Weights of a small class-conditioned image diffusion model.
Data: trained on capsule endoscopy frames (Kvasir-Capsule), 42238 training examples, 43.0 epochs.
Rows from block 5 of a small class-conditioned image diffusion model, named by matrix and row number. Rows with one number within an expert belong to one neuron, the router's apart. Each number is 128 + 32 x the weight over its row's rms, rounded and kept within 0 to 255. All counts start at 0. Numbers have three digits each.
Before each expert's rows are labels from the 100 images, of 14976 (inputs lightly noised), where the router gives the expert most weight on average: "place" is the part of the image that holds the peak. Only what is clearly more common there than usual is listed. The data: capsule endoscopy frames (Kvasir-Capsule).
# router: router (model.blocks.5.mlp.router.weight, 4x384, trained with AdamW), inputs 0-42
# up: expert up (model.blocks.5.mlp.up, 4x192x384), inputs 0-42
# down: expert down (model.blocks.5.mlp.down, 4x384x192, transposed), outputs 0-42

# expert 1
place: top left
router.1:122140105168132131125144025101139127142130186151110122163147151100155128078163114094079106173096167107089100141141112105146127124
up.0:121128128128128128128128128128128095042206128126128128128128061128047128170128060128163128128128051128128128128128165128130128128
down.0:080044128128128128128128128128079139128186128191126128128159133128128128081209128076093094128128128117089102128128128128128233234
up.1:128181128081128128162128128128128128128075128157164128128128070128226128128173128138128128128128128128128128128128044128128185128
down.1:128128128083151128054128150128128128151128095128121173128134128128128200148128071128128067109128128128149128128097128128128128128
up.2:128128128128128213096128128128128128034046128060128128046128079128128128128138153128163170128128068163128128128115128128128128128
down.2:128216128170136128128128144076178128074128111158192128128128029128128128128128114128200190128128136098022128128128128115128128128
up.3:172128036128121128128128128128128128183128128128053128128128128128128128128128128128128128128128128128128128128128128128128128128
down.3:128171140128128128128090128128128128128128128128167128128128128128128176128059128128128132178128205128047128128128096172128128128
up.4:128128128128122128128068128190128128064128128021128128049128128205128128081128128128128128143128128128128128043109128154128245128
down.4:128128128128128128128128128087128128128128128212128144128128128128128128128174128128128128128128151128128128128128075128049128128
up.5:179128128128128128128083216128128081128128086128128128128128128090128128128128128128128128128128128128128123231230128128060084128
down.5:135128128128166128128128204097128147128128128128128128128128128235128128128128128207128128199128128252128128128128128221128126128
up.6:196128128128163128159128128177128128166106065128128128128128128128128152128150167128128128128191100140128058128128128128128128086
down.6:128079128128128128102094112128128128128159190128128128025128109059066081128128128128128112128107070051143128139128128128096003128
up.7:128128165042128209128035128157063128084164128128128185128128004128214114128128128175190134128128128148163165128096165128128128035
down.7:067128089135128214093128128128163128128168128128128128128162128128128128117115097128102038128128204128227139170128083128128128128
up.8:128128128081128128075042128128137128128128128128097128128128128128128128128197128128128128117128054128128128128128128128128128128
down.8:128128128128128122097128118128150128183035128128026128095128128128128128128128128128128065128128128066192124128128128128128219128
up.9:142128031108128187128128168038128128128128128128128128100128128128112160128128128128128128128128099155128217128128128128128128128
down.9:141128180177128128128059128128128128084178128128106128128128128128128110128128128128225128128128203128128128128128142128167197128
up.10:128128128128128128060128128128128214166128128128128128074128128128036128128128128128128128128128059128128160128172128128128128128
down.10:115128128128128128181128128128128128080128128128094153128090128128128128128093128128128128128146128128126128128070128158052128128
up.11:128128167128164128128128143109128128041145128128203128025156128128128041128128128196128128128103110128128128128128128128128128139
down.11:128139064098128128051128128128163109120128128128173164128128177128128141128128128128186051032094128128188121128128128151138128128
up.12:128095128128128128128128128075128128128128128128128086173096152128128128200128169128128128128225128128128102128128095128128128128
down.12:158128169128128128128128209128128128078128128037169128128116036128128128128128128128128085128069128058128253128137151128128128128
up.13:186036128090128128128179128229064128128128082147128099128128128161128128128128160067148128200128128101128192128128128128128134128
down.13:136155128234200128135128128128128152128128128128128209128128069128128087128128128128160128128128128128007128128128128128128128128
up.14:164051128128128044128173034128128128178101128091128128203128128105131191128194128128128128128128124128128128128128057211128128128
down.14:128128128128128128128128128128128128066194128165128128091128128128128128167072128128128128074128082169128077111128128128128033128
up.15:192128128028128128122128128128128128128055128063128128107128087093128049140216205128128128128050025128168128128128169188128128079
down.15:128128197085128128128132128128128136128140081128128128128128069175128066128128128128128084128128128128128128128128128128076128128
up.16:128071128148128202128128128128128128111128128128128128128033128093128128128128058255128128128128128128089076128128128035128128089
down.16:128128128128128128128128128128023128128128128128128232128128128128133128128219128128128088128128128128118128128128025128128128128
up.17:135128128128154128128092128128110128128073042143223175128128128152128166128128128128128128128128070153169128128128128128128069128
down.17:085076130128062078086128128128128128124128149128128073128128201128114128128128161049128128162128145006128128128128128233184112128
up.18:128128128128156218128128128128128128088128128128128221128128158128128074128128040128192128128054102128128203128190186128128128080
down.18:151128128181128166128128173128203128157128119128128128103128128128161023128121098065151128112128108128128128128128128128128128128
up.19:128094131128128128128128128128080033128128083128128128128192128128128128165128128128101128128049128151128081128128128128128092128
down.19:106128156115128128091088168128128130075128120085180128049128158128100128065128145128128082128128128128194043128128128164128122128
up.20:128044128133128128027128128128128209148128128128128128128128177128184128085128128128128194128184080128128128128222128128128128069
down.20:203128128128092128128128160128128112128128128128128128128242128229128128128128128128181138128128128128128128128128128128143128128
up.21:128202128128218181128151068079128128128156128128128128128128128128179128181133053120171128128144128141128111128128128081128128128
down.21:062128128128134128128128079128128128128128128168181146212128128128099179096128113128204128128128128170128128128000128128128128120
up.22:128128128082118128128063128128128167128128128128154128128128079128128047089128128128128128128151071128128128128128167128128128128
down.22:128128128128128128128128182128128128128128128128000128128074171128128128237218135128128128128067128128128128128128128153128128128
up.23:181127095008128128128128128150128128128128094128128128128092128109128071128128128140174128128028128128128128184182105214103091044
down.23:183128128128128068128120098128074128182128128089128128128128128114128128094176101128128050128084125098128128185098128181057118198
up.24:128119158128165148111128145128128128065128128128128193128125128128080128207128128128128128128128128128128128128128195157128128128
down.24:161128128017128024128128094128128178197077128128128026128128205128086128128128194098128128140212095128117128128128073099118152128
up.25:190106128128144128102192128128128128095128093128211179128128142128107088181163124128159128128128128182128128128128171163128101128
down.25:061128128175128128120093128128158128142128143128182225128101083052128128183128196125145154128128128128142128093153128128128128128
up.26:128095128128128128021128128128128128128128128128095128128128183128128128128128096082187128128154082128128128128128054016093067128
down.26:109128128128128128067100128071128128128128128200023128024014128128047128128128128128128128128128128128128051128120128128128128128
up.27:128128128128128098128128218128128128048128128128128188005128128128128128128128054194128255178043128128128128206128128128128128128
down.27:128128128128128128037128128128128155128128128062128124128128086128128128128128233128097128128128169075128143078128128128193103128
up.28:128128184128155196128048128128128128128128222128208189084246128124128128066217128126219128128102109175128166128128245157128092128
down.28:083022128187128049128128128128093189082069128087128128128217128150128128164128168128089090128105115062128190144128128128128128128
up.29:128128128057128128128128128040128128128128128128136128128128128128128128128128128128128102255128128128128128128128128128128128123
down.29:128128128128064128128128128131128128098128128128099128102038128128128128128181128128128249128128209128128128128128119185128128199
up.30:128128128106128126119128080103128128128044128107128169176128128082128128128193128128128199063112086180128128128128111164128128071
down.30:199175128128128128128128128128128169128128128121128153128147070150128079123134053108190128128083128128090128098128182128128128128
up.31:173128000128128128128128128128128128128128128128128128128071128128128128128128189128128084197128150177087098128128128128070128128
down.31:077033128101128013128128128128049128209128144128128093128128128128207124128128128128064128161128128128030224128128128153157128128
up.32:128128128128128128037017128128128065128128128128128128039134150128062128080137128128128128071128081128128128128128128187128128035
down.32:128128128191092142128128128128128016128128128237233063128128170128128195128128128128128128083128215078128128145128128128118128128
up.33:170128128084163128128148128128128128128128089128128128128201128128187128128128128093128226128128128162128144128128128128128128128
down.33:128128128128104128128128128128128128091128128128068128100129128185128128128163128128080128128128062128128128128128023176128128100
up.34:159128128128128128128128176128128128128128128128128117128255090090128128128128128128128123128128128128000128128128128128128128128
down.34:098128084128128147128062153128128037000128128128128041128128128128128128128128128128128171128078201128183128022128128128145128128
up.35:128128128128077128128100227128128161128128128128210128056128128128128128128128128128128128128128128128128128128128128221128128128
down.35:128128128128128128128128105128046128138128128243128128128128128128128128128128128128128128128128128128128234128128128128128128128
up.36:128128128100128128128128067116128184101088128128128173128128128128204128128128128120215128000214128128128168128128128128128106128
down.36:128128092128128128128128170192128044128128128040118128128128118128128128128128128107128128128128128048128128128094128128081128229
up.37:128087064128128128128090128128128128128169128155128128128128128128128128128128073128128128128128128128128128040069128128005128065
down.37:128128089128128128128128048128128128128046128128128128128128128128128128128128128128128128091209141128128128128162128128128060128
up.38:128128128128163128168128128128052128128128128128128149200128128128128128128128128128128128053128128128185128128128128128128128128
down.38:195128128150128128128128128128128170182233110128098128128128128189186102128128187128128042128128074048128128128069071128166106128
up.39:149128072128128128128071128128073043095128128128069128144251128128128128128128128128128128128128077128128128128128064128128052128
down.39:128133098128096128128160165149128064128062128128128128128128238128128128128196128128114128128128193128128126128128128128128128128
up.40:128128130128128128128128128128128141128128137128115181128128128128128128162128128128128106128128081128128128210218067172128060128
down.40:128013180128162128034128128128128128128128128128128128128161128041128128188150195128128128167128180128128170128128176150128128075
up.41:128128128128128128128115164128128080128128160128128128128128106128026128128128255159128226128159128128128205128216128128122023128
down.41:128143088128123128128128128188128128128128128128128128128205128128255128128128128080128118128128128089146128128032128144128180128
up.42:128102073128128202128047204128098128128128128128128128128074128128128114128170128177181128128128128128128167106093202128117128072
down.42:128128128128128128128128092128128128128128128081128128128128128082114128149170098128069128052128128128169255128128128109126136128
up.43:128128128128128128185128128128200128128128128128196128081128043128128128128128128128128128128128040128225128128128128128128128128
down.43:128128128128128128128128128158034128128128011128067128172128128128126128128128128128128128128128128255128128128255128128128128128

# expert 0
place: top right
router.0:145180167083115164109119130084114163102097121110168095132113098140138107087120086078146190084129096176101117088147117128137165101
up.0:128180128128128128128128062128128057128054128128128128128222128128128128128128076128128128183128128153128018128128128128168165128
down.0:128006128128128048128083128059128128128128067116128128128081128128095128187128225128128128196128000128128128128128128110128128128
up.1:128128128128128128128128128128102128128128128128128178128128061128128128205128084187128128128081128128128099194128128128128160128
down.1:128128036076128128128128079128128128027128128191128128128128178140117185128128094128128128128128154128128128093059128128128128170
up.2:206138128128128128201128180128128128128210128128128128128128128128128128128128223128128128128128128128128128128128128128201128128
down.2:128128128128128128128128128128128128128128128128128128128128128128128128128128128128000128128223128128128128128128128128128128128
up.3:128128128043128128128148128128128128128128084228128128128050175035103128128128021128128128128128186128128128119128128128128074062
down.3:128128128122116128128128128128088128140128030128128128128128128128128128127053128128128034128148128128128128158128128054128128128
up.4:080168199181153128141128117085128082080128128170128184178128035083199102128104128076128128128128128153128128128182128128128128128
down.4:075159063128095128106184094069128128128128155075161096128128128170128173128128103098128193119128128128128128128098220128115128128
up.5:128128128244128070128128128128029128083128024128128098198128128128128128128128128148128128141128128128119128128128128128128128128
down.5:128128128193128128128034215128128128118104128175176193120128128128078138128153086128128128136128128190171128128128128184065098128
up.6:151110128128173128128128098128108128128152084076128128128062128128175128128128128161128228191107128093128128128128218166128128128
down.6:128128128128128128128160128160167128128128150128128128166220128128128128093128128143158070054128128180100128128050128134128128128
up.7:069128076128128145128128039040128128128128128128128128157128172128148128175185128128128111133128128128128128173208128082128128154
down.7:167130128128128128128128128133109138128179128128128128128048128128128128128103216199100128167128128128128128181128128128128163120
up.8:128128128223128140128128133246128128128128128130128069000128128108128128128128128128128128128155128123128128128063128128128128128
down.8:128128128128128128128128128128128128128128128128128128128089128128128128128128255128128205255128128128128128128128251128090128179
up.9:172128128161128048128211140128128128245128040128128128128128128128128128128128194128128208245128055128128128128128128128128100115
down.9:128128128128191128128128128128128128128128128128128128209128128126128123128128110128128128128040128128128128128128128128128128098
up.10:128128128206128136170128128128185128128000067128106128128128128128079200128128082128059128128128128128128157128116128128128128141
down.10:128128128128128147128205128128101079097128128128152128128128128235209128128043128128136209128128179067085128104128186128091128129
up.11:128128128128109194098128128128128100128117128128128128128096128128186128128128128128128125128066071128128128082155135090128128180
down.11:128211146124209128128167128095128173128128213151155176128178057128128180128128128128196128128128182128075128128065155128128128128
up.12:200077128128128128128068094128128128128128128128128128089128093128055128229128128128128128172128089128059128128128162128128054128
down.12:128128128128098128128128128128128137072114128096106128155128103128128128128161167075061128128128189128173128128040069128128053138
up.13:071128126106147128128128128128107128137128128180128128149174078128128128211152128128128197128128058128159128129128156128128119128
down.13:079128088175128128128128082162190056128165128157145168043128155128128110096128128179128128149164128128069128128173128128212128128
up.14:128128117156128088093128055036128114128128128128128163111128128128000128128128128060150162128128043128128128128224212070128128181
down.14:128126184128128128128128197128128128128244128128128095128128128128128128101128128170128098132130094128128128123061019128128128128
up.15:176128128128128082128128128128128128164128146048128128098128190128128128128187128201128128183128128047128098128128128198174128074
down.15:128128128128128128128128128175128128128201070040128128128128128051128005128171128128128211119128128128056198128149188128128128128
up.16:128128128128128128128079128128128128128128128128128053128128128128128168128050128190128128049224128128128054128128128128161203130
down.16:128128128128153192128128128128128128128128128128124128241128128128128000128128128128128128128128017128128128128128078128128128128
up.17:128192113128128128128128128128094128128128158078128128128143128128128128128163148128128128163128128128128059061054151180102133128
down.17:128180208128128181128128225128128128128128128128126128128128128147128128128128076128200128090106128128041128128128057128128128083
up.18:239128030128128128095128128128128128165128128161128128128036128128128128142139128128128128128155128128128128098128128128185128128
down.18:128128128171128128147128060128128128128128128128128128128128024128128128128116128255128128128128128128128128128128128128128128127
up.19:128128128128188192128128128173069128128128190128128128080128132093128181078148209057128052128039128128128128128128128179128128128
down.19:128147197233128128213114251128128128059128128045226128128128032255128128176099128128236128128121128128128128128128128128128051128
up.20:128142128128128128128128128128128128128128128128128128128128128128128128157128128128111128128124128128128128128128128143128062128
down.20:128128128007128128128128128211128128128128128128128128128128178128128153128128146128110128128202128128128132128128128128128128109
up.21:128128128128128128009128128128128166152029128168128128128107128128128054128128128128128255128128057128128128102128128128128088128
down.21:148128128128128128128088128128120023128128128128128128128128128128057128128171075128128171160093128132128048128209128128128128128
up.22:128128128209128128242128128128193128150128128128128045128128019157128172128089128199128128103128193117128120104128128128147128255
down.22:128128128128128128029128234128128128128128128128128128128128128128046128128128128128128128205128128128255128128128128128128128128
up.23:128050128218128128128128128128187060177122128128128205200129128203128081180128159128128128128170128128203054128162128144128128102
down.23:203190172128128128128128128144080128128128235128128104072089128128128184091128128128128128128128128128073128128001128128146128128
up.24:128128128194148059128128128128128122128078094071128128128128065128128177128128128128201128128215065142128039128128128128106197128
down.24:176058128069128175045128117128128128128128128128102203068128128099128128128128128128128128128128128036128223128128128092128045128
up.25:128119170175128128072128128128128128138098069128128128187128128128164128128153128104176128128194128128128128128226128128128159128
down.25:117128128128128128128128159096075202128128128128242128128128128128170128128128062143174140128059179000128140128044099128084000136
up.26:174128237152148088128128128128128128128111151145197128128128069128128128128128128128211128128128070191057049128128060053128066128
down.26:113128041128128164128128128128128079128179128128128128128081193068128128128128128128045128128059003128126128128098160128128182128
up.27:128128017128128107078128128128112128222128037128128128197128128128128090169128128128128128128128128128175128204128128199128128117
down.27:205070128128128128128128128059081128128090128128128128128128128128128128128200128128128128128128128089128128128128076128128167128
up.28:128203128128126242128097135215128128128128128119128104124128128128128128194128128128128128128128128128128128128129128128213128128
down.28:133079128128128128128128128128128237128128128128128128128128128128128128128128128128128128128128128128128021128128128128128128128
up.29:058128091128128128128128128128128108181193079128128150129128128069083177128168128128128074128128050170128128128149128128166128128
down.29:031137094077128087128167128143165128128034128088205128093235202128113197128128162128128128128128128063174128128128128128128128128
up.30:128128128094128197128128128128128128184128103128128128128128128128128128128128128128128036061128089128188128101128128128128128093
down.30:128128128128128088128128128057128128128184128128195128128128128128094128094137128128128179128128128048128089128128107128128128177
up.31:147128128240128064128153128128128128212128197128128128128170128134204128128128128181128128128128044232128128128128111128128128089
down.31:128128080128171128128128128128128128128128128128128128128128128128128128128200128128128128128128128038128128034087128128208128128
up.32:128181128128090128157128128128192090128190128128128128128128128128078214128128128128128128128135128040128073128128152128128128246
down.32:128128128128208128128128128128066128081128053128128128128128128128128114128128128128128128128128128199128128128128128128119128128
up.33:154155230128128128128146128128128128128031128128128128128128128128128191128128128128128128149128128128128128128128128128128128128
down.33:128104128128128128128104128013128128228239150128128089128128072128128043128079152128128010125128128076236128128167128128128128128
up.34:175128128128128050056137128078128128140128128128128128206088091128062128128138128101128128128128128128128128180209128128128128242
down.34:128128128128159128128128128128182128128128128128128227128128128128128254128128039128141128128075128128128128128128128128128128128
up.35:128128128151128026128128128217128128198128071128128128128128128128128128156128128128128128154128059128128128128240128159179128128
down.35:128103128128128128128128128128128224128128128128128128255128128128128128128204128059128128128128128128128128135128128128128128128
up.36:231023128128180048128128077128128016128128128059128099128141128128064128128128128128255128128128128128128128128128063128128128128
down.36:128128128017108223128234128128128128128128128128128164128128179128185096128074128128131135119128128128128128128128128067007128156
up.37:128128128190128128128128143063128128128128128128128128128128128188128128128071128128128128128128128092247128033128128128138128128
down.37:128128128128128128128128128219128128000128128128156255128128128128172128128128128128128128052128128128030101128157128128128128128
up.38:130128128128128128128196128210128128128166128128160128128128091128128199128153128128192128128080128128128128128097128128028128102
down.38:128128128128128128128128075128061237128128177128128175202128082128128128128128128128128128128128128128128128128128128128128065184
up.39:128124128128128199050128128050087159177128128098128139128128128069128128171128128099128128128132128128217128128211128128128155128
down.39:128167128128128137128128038172202055128128081128081128128103202128128149128084164128128128095128128086138128128120128128109153128
up.40:049193178128128128128104128112197128093058128070128128136128088128128128128128128067128128128128128213128128118128105128153128249
down.40:177128058128128155128128128179128128128166128201189128120128114128128128185095119128230120128128064094091128128128196128128128128
up.41:097146128077128128109128121128109075128096128128208128196148128128164128167163182099171092152088128140128128146068128165128122128
down.41:128128128206063128182142176128155128128097128106128095099128160154144128128109128128128162128128128095033114115128079061128128128
up.42:192128128128128128128109212156128128128128128052128128128128092128128128128128136128000128094128128128128128087128128255128064192
down.42:128128128128128128128227128128128128128128128128128128128128128128128128128128128128128128128128128128128022128128128000128128128
up.43:150197184128160128030128128128128074128128194128229128128174128128104202080179128128128128128081128191128144128074128102128128128
down.43:039128128235128128148128185128128128052128064064128128177128070128176128128111128104128206128128128082128079128128128128128117128

# expert 3
place: middle left
router.3:146117121127146122108087093181094121121110084126063209140105156069116181145134136165145100145120102123074170174164103138070036142
up.0:128128128111125128111128166128128128246128128158128128128128095128128128128128128128102041128128131128255179016128204128160128143
down.0:146128128128128128125128128128128128128128023128128128128128190128046128128128128128128161128128128223062128128128128128074128128
up.1:202128128115128095128179128128128128128128128128141128128151128128128128128205128128128128128128128128128128128128128128128128128
down.1:107128128128128208128030080128128128128128128128128128154128128128182128128128128224107076128128128128128159128128194128157128128
up.2:128128128128128128128128128128105128067128128126128128115202128128085128128128096128128128128128128128069128128128128128083128128
down.2:098128128128128128184128177128128159021128128128128128128223128193128128232128128234128128128210177128128128128128128128128207112
up.3:128128128128128071128157128088128128128095092049128128181178116128128128088128060159128230210193128128084106130128128128128128200
down.3:124128099186128074128128137128128128169128128128127128113128176046128128033128128128128128128128132128088021098128095128128128195
up.4:128128128017128128128090128121128079187128144128128136128128128128128201211185128128128128128128128128031128128111128128128128128
down.4:122128128128128060128128181128172128128120128128128128128128128128128128128075128128128128227128128128128067128128128128044128128
up.5:128193128128128128166225128144128128128128067137128128128049042043251128201091128182146128128142128105128128196128087128128128128
down.5:146041128128128128128128255128128128128128040128128057128128128128128102128128128128128033128128168128128128128128128128062128128
up.6:156128145092128128128128168128083128215128048128128128130128128152128128128128155128099128128128083156153128128168128144128120059
down.6:128092128128180128094063078066128128151128144128182104180145113175128044144164095128128128128073117068128049133128172128193128128
up.7:128163128128128128128128128128128128128128053128128128134075128128128128073128128128128128236128158128128128128128137106128128129
down.7:128027128128204203128096128128128128128128214141128056128128128244170179229128128128128128128128128066128172128128128128128128128
up.8:128089128128128128128062128106128128128128212128146128128093193128128148128128128128217026128095128128098128000128201128128128128
down.8:132128038128128128128128128128128128128142128072128141128128128128184128128128128128128009158117128128128128100041097128156128128
up.9:128128128046128128016092128128098154128128128097128128107146128128128147128128084128138128128128128128128145128068128128128128128
down.9:069133128128128128143128128128172128128226128128128128128205128128128128128072101128128088159073144021120128230128128052053128128
up.10:128127128128128128128128074128128128128128102128128128214128128128153128189187059128128128156128128128128128128128127128067128128
down.10:128128128128128128128108037128128057128128128128128128128128128146128112128128128193128128128196128155221096128040128128128128105
up.11:128128128128128128128147101128055128128128128128128128128128128030192128047128070128228128128128128128128128128128110128113128128
down.11:151128128128128128146108128128048128128128100125003128128128128154128104128254128128128128151128128128128128128128128128255128128
up.12:128149128128128128128128128128128128128128086128128128128099128080128128082128128128128128128128128179128255077128110128128128128
down.12:128128128065128128128162128217128128128128128009128128031134128128080128128128128128128128128178094128128156128128128128128049128
up.13:128221120061128128089128086128128128128102058206128128128128072128084128128128128128128128128128081194080128128215128128128128129
down.13:128128128091128128128184128128128128128128128128128128128128128128128051128091128128128128100128128128128128097114128128128128054
up.14:128128128069128128071128084128128128128071128128128128208128128128239128128128128128210074128128141146128128128118128128128128203
down.14:103128128128105182159128128128128128128128146128112128061128128128128128117099142128128128196128128021128128050128195128128128030
up.15:128186128128081176138128153128209128128128128147191128095128128206128128128098128128128128128128126088128082128128128128185234128
down.15:099097128128128128126128128128128128128128128133128128128098128153128128128162128128128168128128000128128099128128235128128128128
up.16:128128090128177128064186128128160128159128057128128128128128060128128128128128061128128198128128128180128128174186108191095128066
down.16:128128128112128128128128170128096128128128128128128128128210128128069128128154128128128128128223122099211128128128128169128139028
up.17:128155187128128074110128128135128128128108128128132128128119174128120128128128117128058128128128091130050128081128061128128172128
down.17:128139128128128170128128128128235128138204128128128128128128089108128094128128105128128165018128128128128128136128128128128090128
up.18:077069206128196123159128128086128128128082198128128160169194155142128128096128128128128128128128128139127128202128128128189102128
down.18:128128128180128128128128115128128128161093121152128128128151253128128128107116133128119065206128120128128128128145054128197128114
up.19:128128128183128079128149128128097128128093034155212128166128048128033128179128128128128128128128128128096056210128128156128138128
down.19:128128128085209128150128128211128150128074128064124195128245128101128128128162128128081128128144086128128128128145128156128128059
up.20:128114162052138128068128130105108128128128128128128128128128030128128128128128128128128128059128128128128128128128128128128128147
down.20:087128098163128169128128128076151128111128128128128128128128128112128128207128228104128038094128128128128128128128128128128128150
up.21:117038128128128128128128128128128128128128128200128128128172128128128066255128128128128128128224128128128128128128128128128000148
down.21:128128128066128128128033128128128128128128128128128128136128128248128128065128128128128128128128128128128113128128128128128166128
up.22:128037205188128128128128128081234128128128152128225170128128128043128128128128128122128128009128128128128128128128156128128128128
down.22:057128128128128190128128249128128128128128135128128021238128255128128128128128128128082128128128128128070128092075128128179128128
up.23:128108128128128128128128128128128128128128128128015174128138128128174128051128128128128128128128128200128128128128128128128128128
down.23:128128128128128128128128128128128128128202128221101121075128128128128064128027128093194128138128254145128128128138128110128000128
up.24:130181128128174128128128128128128128068047166128128196128086128128128154099128128128128182128128128219087128128128071128128128083
down.24:144162128215148128128128128128159128089094152128191203128172112128082128128128080128152088128075128128128133128128128128128128128
up.25:128128128128128128128128128128128128152128128128128128128106128128128128128128128128128128200128128178128128151128128128128128075
down.25:128135128128128128217128128100128123128128128128128128128128128216214128128181128128107128128128128128128128123128128147075128128
up.26:125128128128220128128128079128066128091128128128128128128128128128128128128128128128165070128128128128128128092128128128089128128
down.26:128128128178128097128128128128128128147128128128128128128128128138128128128082187088092165128150079093128184128213128128114128173
up.27:134128042128128128080128128128157128128128026128128128128128128128128161128128040128128076203020128128128250087128128128000128128
down.27:128128128128128128148023146128128128147128128128128128128128128128128216155128128128128128161128128128092128242128108128183190128
up.28:155128128128128128024128068128000128128087128128128128128128051128128175128158128122128128128128128128128128128128128128128128128
down.28:128218128128128150156128128128128128128128128128128001128128229128128229128128128128128128128128128128128128083161128128073128128
up.29:174172128087128128149128128148164128128128061128128128128087134128128128128104070128130208128083128128128128198128128194066092104
down.29:128128183106082118128128160186057128202128095128128128128128128128123104128095171128128128128170089128145128128128128128128162128
up.30:146222164064128128128128128079128128124128128147128128128176128148060128128128122128128217051128128178128128049128128140150128128
down.30:130181128084128145101148138128128128106128128155128128168128132153128075128126092128098128092128084197102153093100190128185128112
up.31:146128128189096057128128128128128128128128128128121128128128128077128121128128128110128128128128128128128128099128128090128128128
down.31:128128128128128128030128159131128128170128128128128128128128178128056128128128075114128059123128128128128128128128128136128128128
up.32:128128128098128128128128128128078128178192128128061132084128128128128077046128195157174083128128036103128128128128128128150098128
down.32:128118128128144128204128128128128128128128128128180128128128128128128143128152085128174128128128128128128128207128102128128197031
up.33:128128056128101069128128128069128128128128128123220128128048128200128128128128128128188128128128128128128128128128128128100075128
down.33:206121000128128094128097128128128128128185128128086128128071150128205128128128128128128128128119128133208077128100076128128128128
up.34:201128190128128055155128128128128128128128126128128128128099128128128152128128128166128128128074128128029128128128128145039128128
down.34:128128128175117128115128128128128128128191128128128128128128128128128128128128128128128128128128173128078128085200176128128128128
up.35:128128128128128128128128128128008128090128128139128128128128128128128128128128128171128128128128060128128222128128104128055172128
down.35:128128118059128052121072128128128128128128081128046128128084128128128128094128128128128128128128128066128128128100128128128105185
up.36:128128128128128128177128128149128128128128128128151255128128128079128128128128078255128128128044161166128107128128128128128083128
down.36:166070157128128104212128128128128128128128128128128128128128128187128128117128128132128128128128128128128128128128128128216082128
up.37:142162217173100119128072223128128128128083115128228128128128128128128128128152128128128128128128128110185108128148128128236128128
down.37:101128128128128128208128128128128128128128128073128062128128128128128128166128128128128128128128128128128128128128000128128128128
up.38:138128128128128128086128150128128099128128128126128128128128128013128128128169128128128128128033128166128128128128128128128128128
down.38:128128097054128128128128128128128130128087128128128128128128128124128156128128128128128128128144044128128128128128128216159128168
up.39:128156128128128128064128062128128127117125215128128234199128035128128128128128128159128128105128128128128128128101128075058091187
down.39:014153128215128061167128128140128128128128090128140111128128128157128128128128134205128146128087128128128128092128110214081128128
up.40:128128128236077128128128128128128128128128092128128128128128128128194128128128128128128128128128128107088102128140128128128128128
down.40:128128128066128128128128250128128128093128128128128128231128128234128157128128128128128128128096128128203170160128208174128128128
up.41:128112128086128128078128040128128128092048128163240128128128128068128128128128128128186128073128089128128093128128128128041128128
down.41:128220128128128128148128128128128255173128086128128128128128128128128053159128128089000128128128097223078157128128128128185128128
up.42:128128128128089128128074128065206128202128128128128128128128128156128128128107128128179128128128128128132128128128128128128128166
down.42:128128021159128128128078128128128128128128128128128128128128014128128139128128128170128128128077128128128128128220128128128128128
up.43:128070128201128128128128128128128094140128128128201128128164128128128097128163128128128128128168128177128161128175128128128128128
down.43:128078154128128128128128128128128128128061128128128128062132118110128128112046128128128128128163128045168069128128128128128128056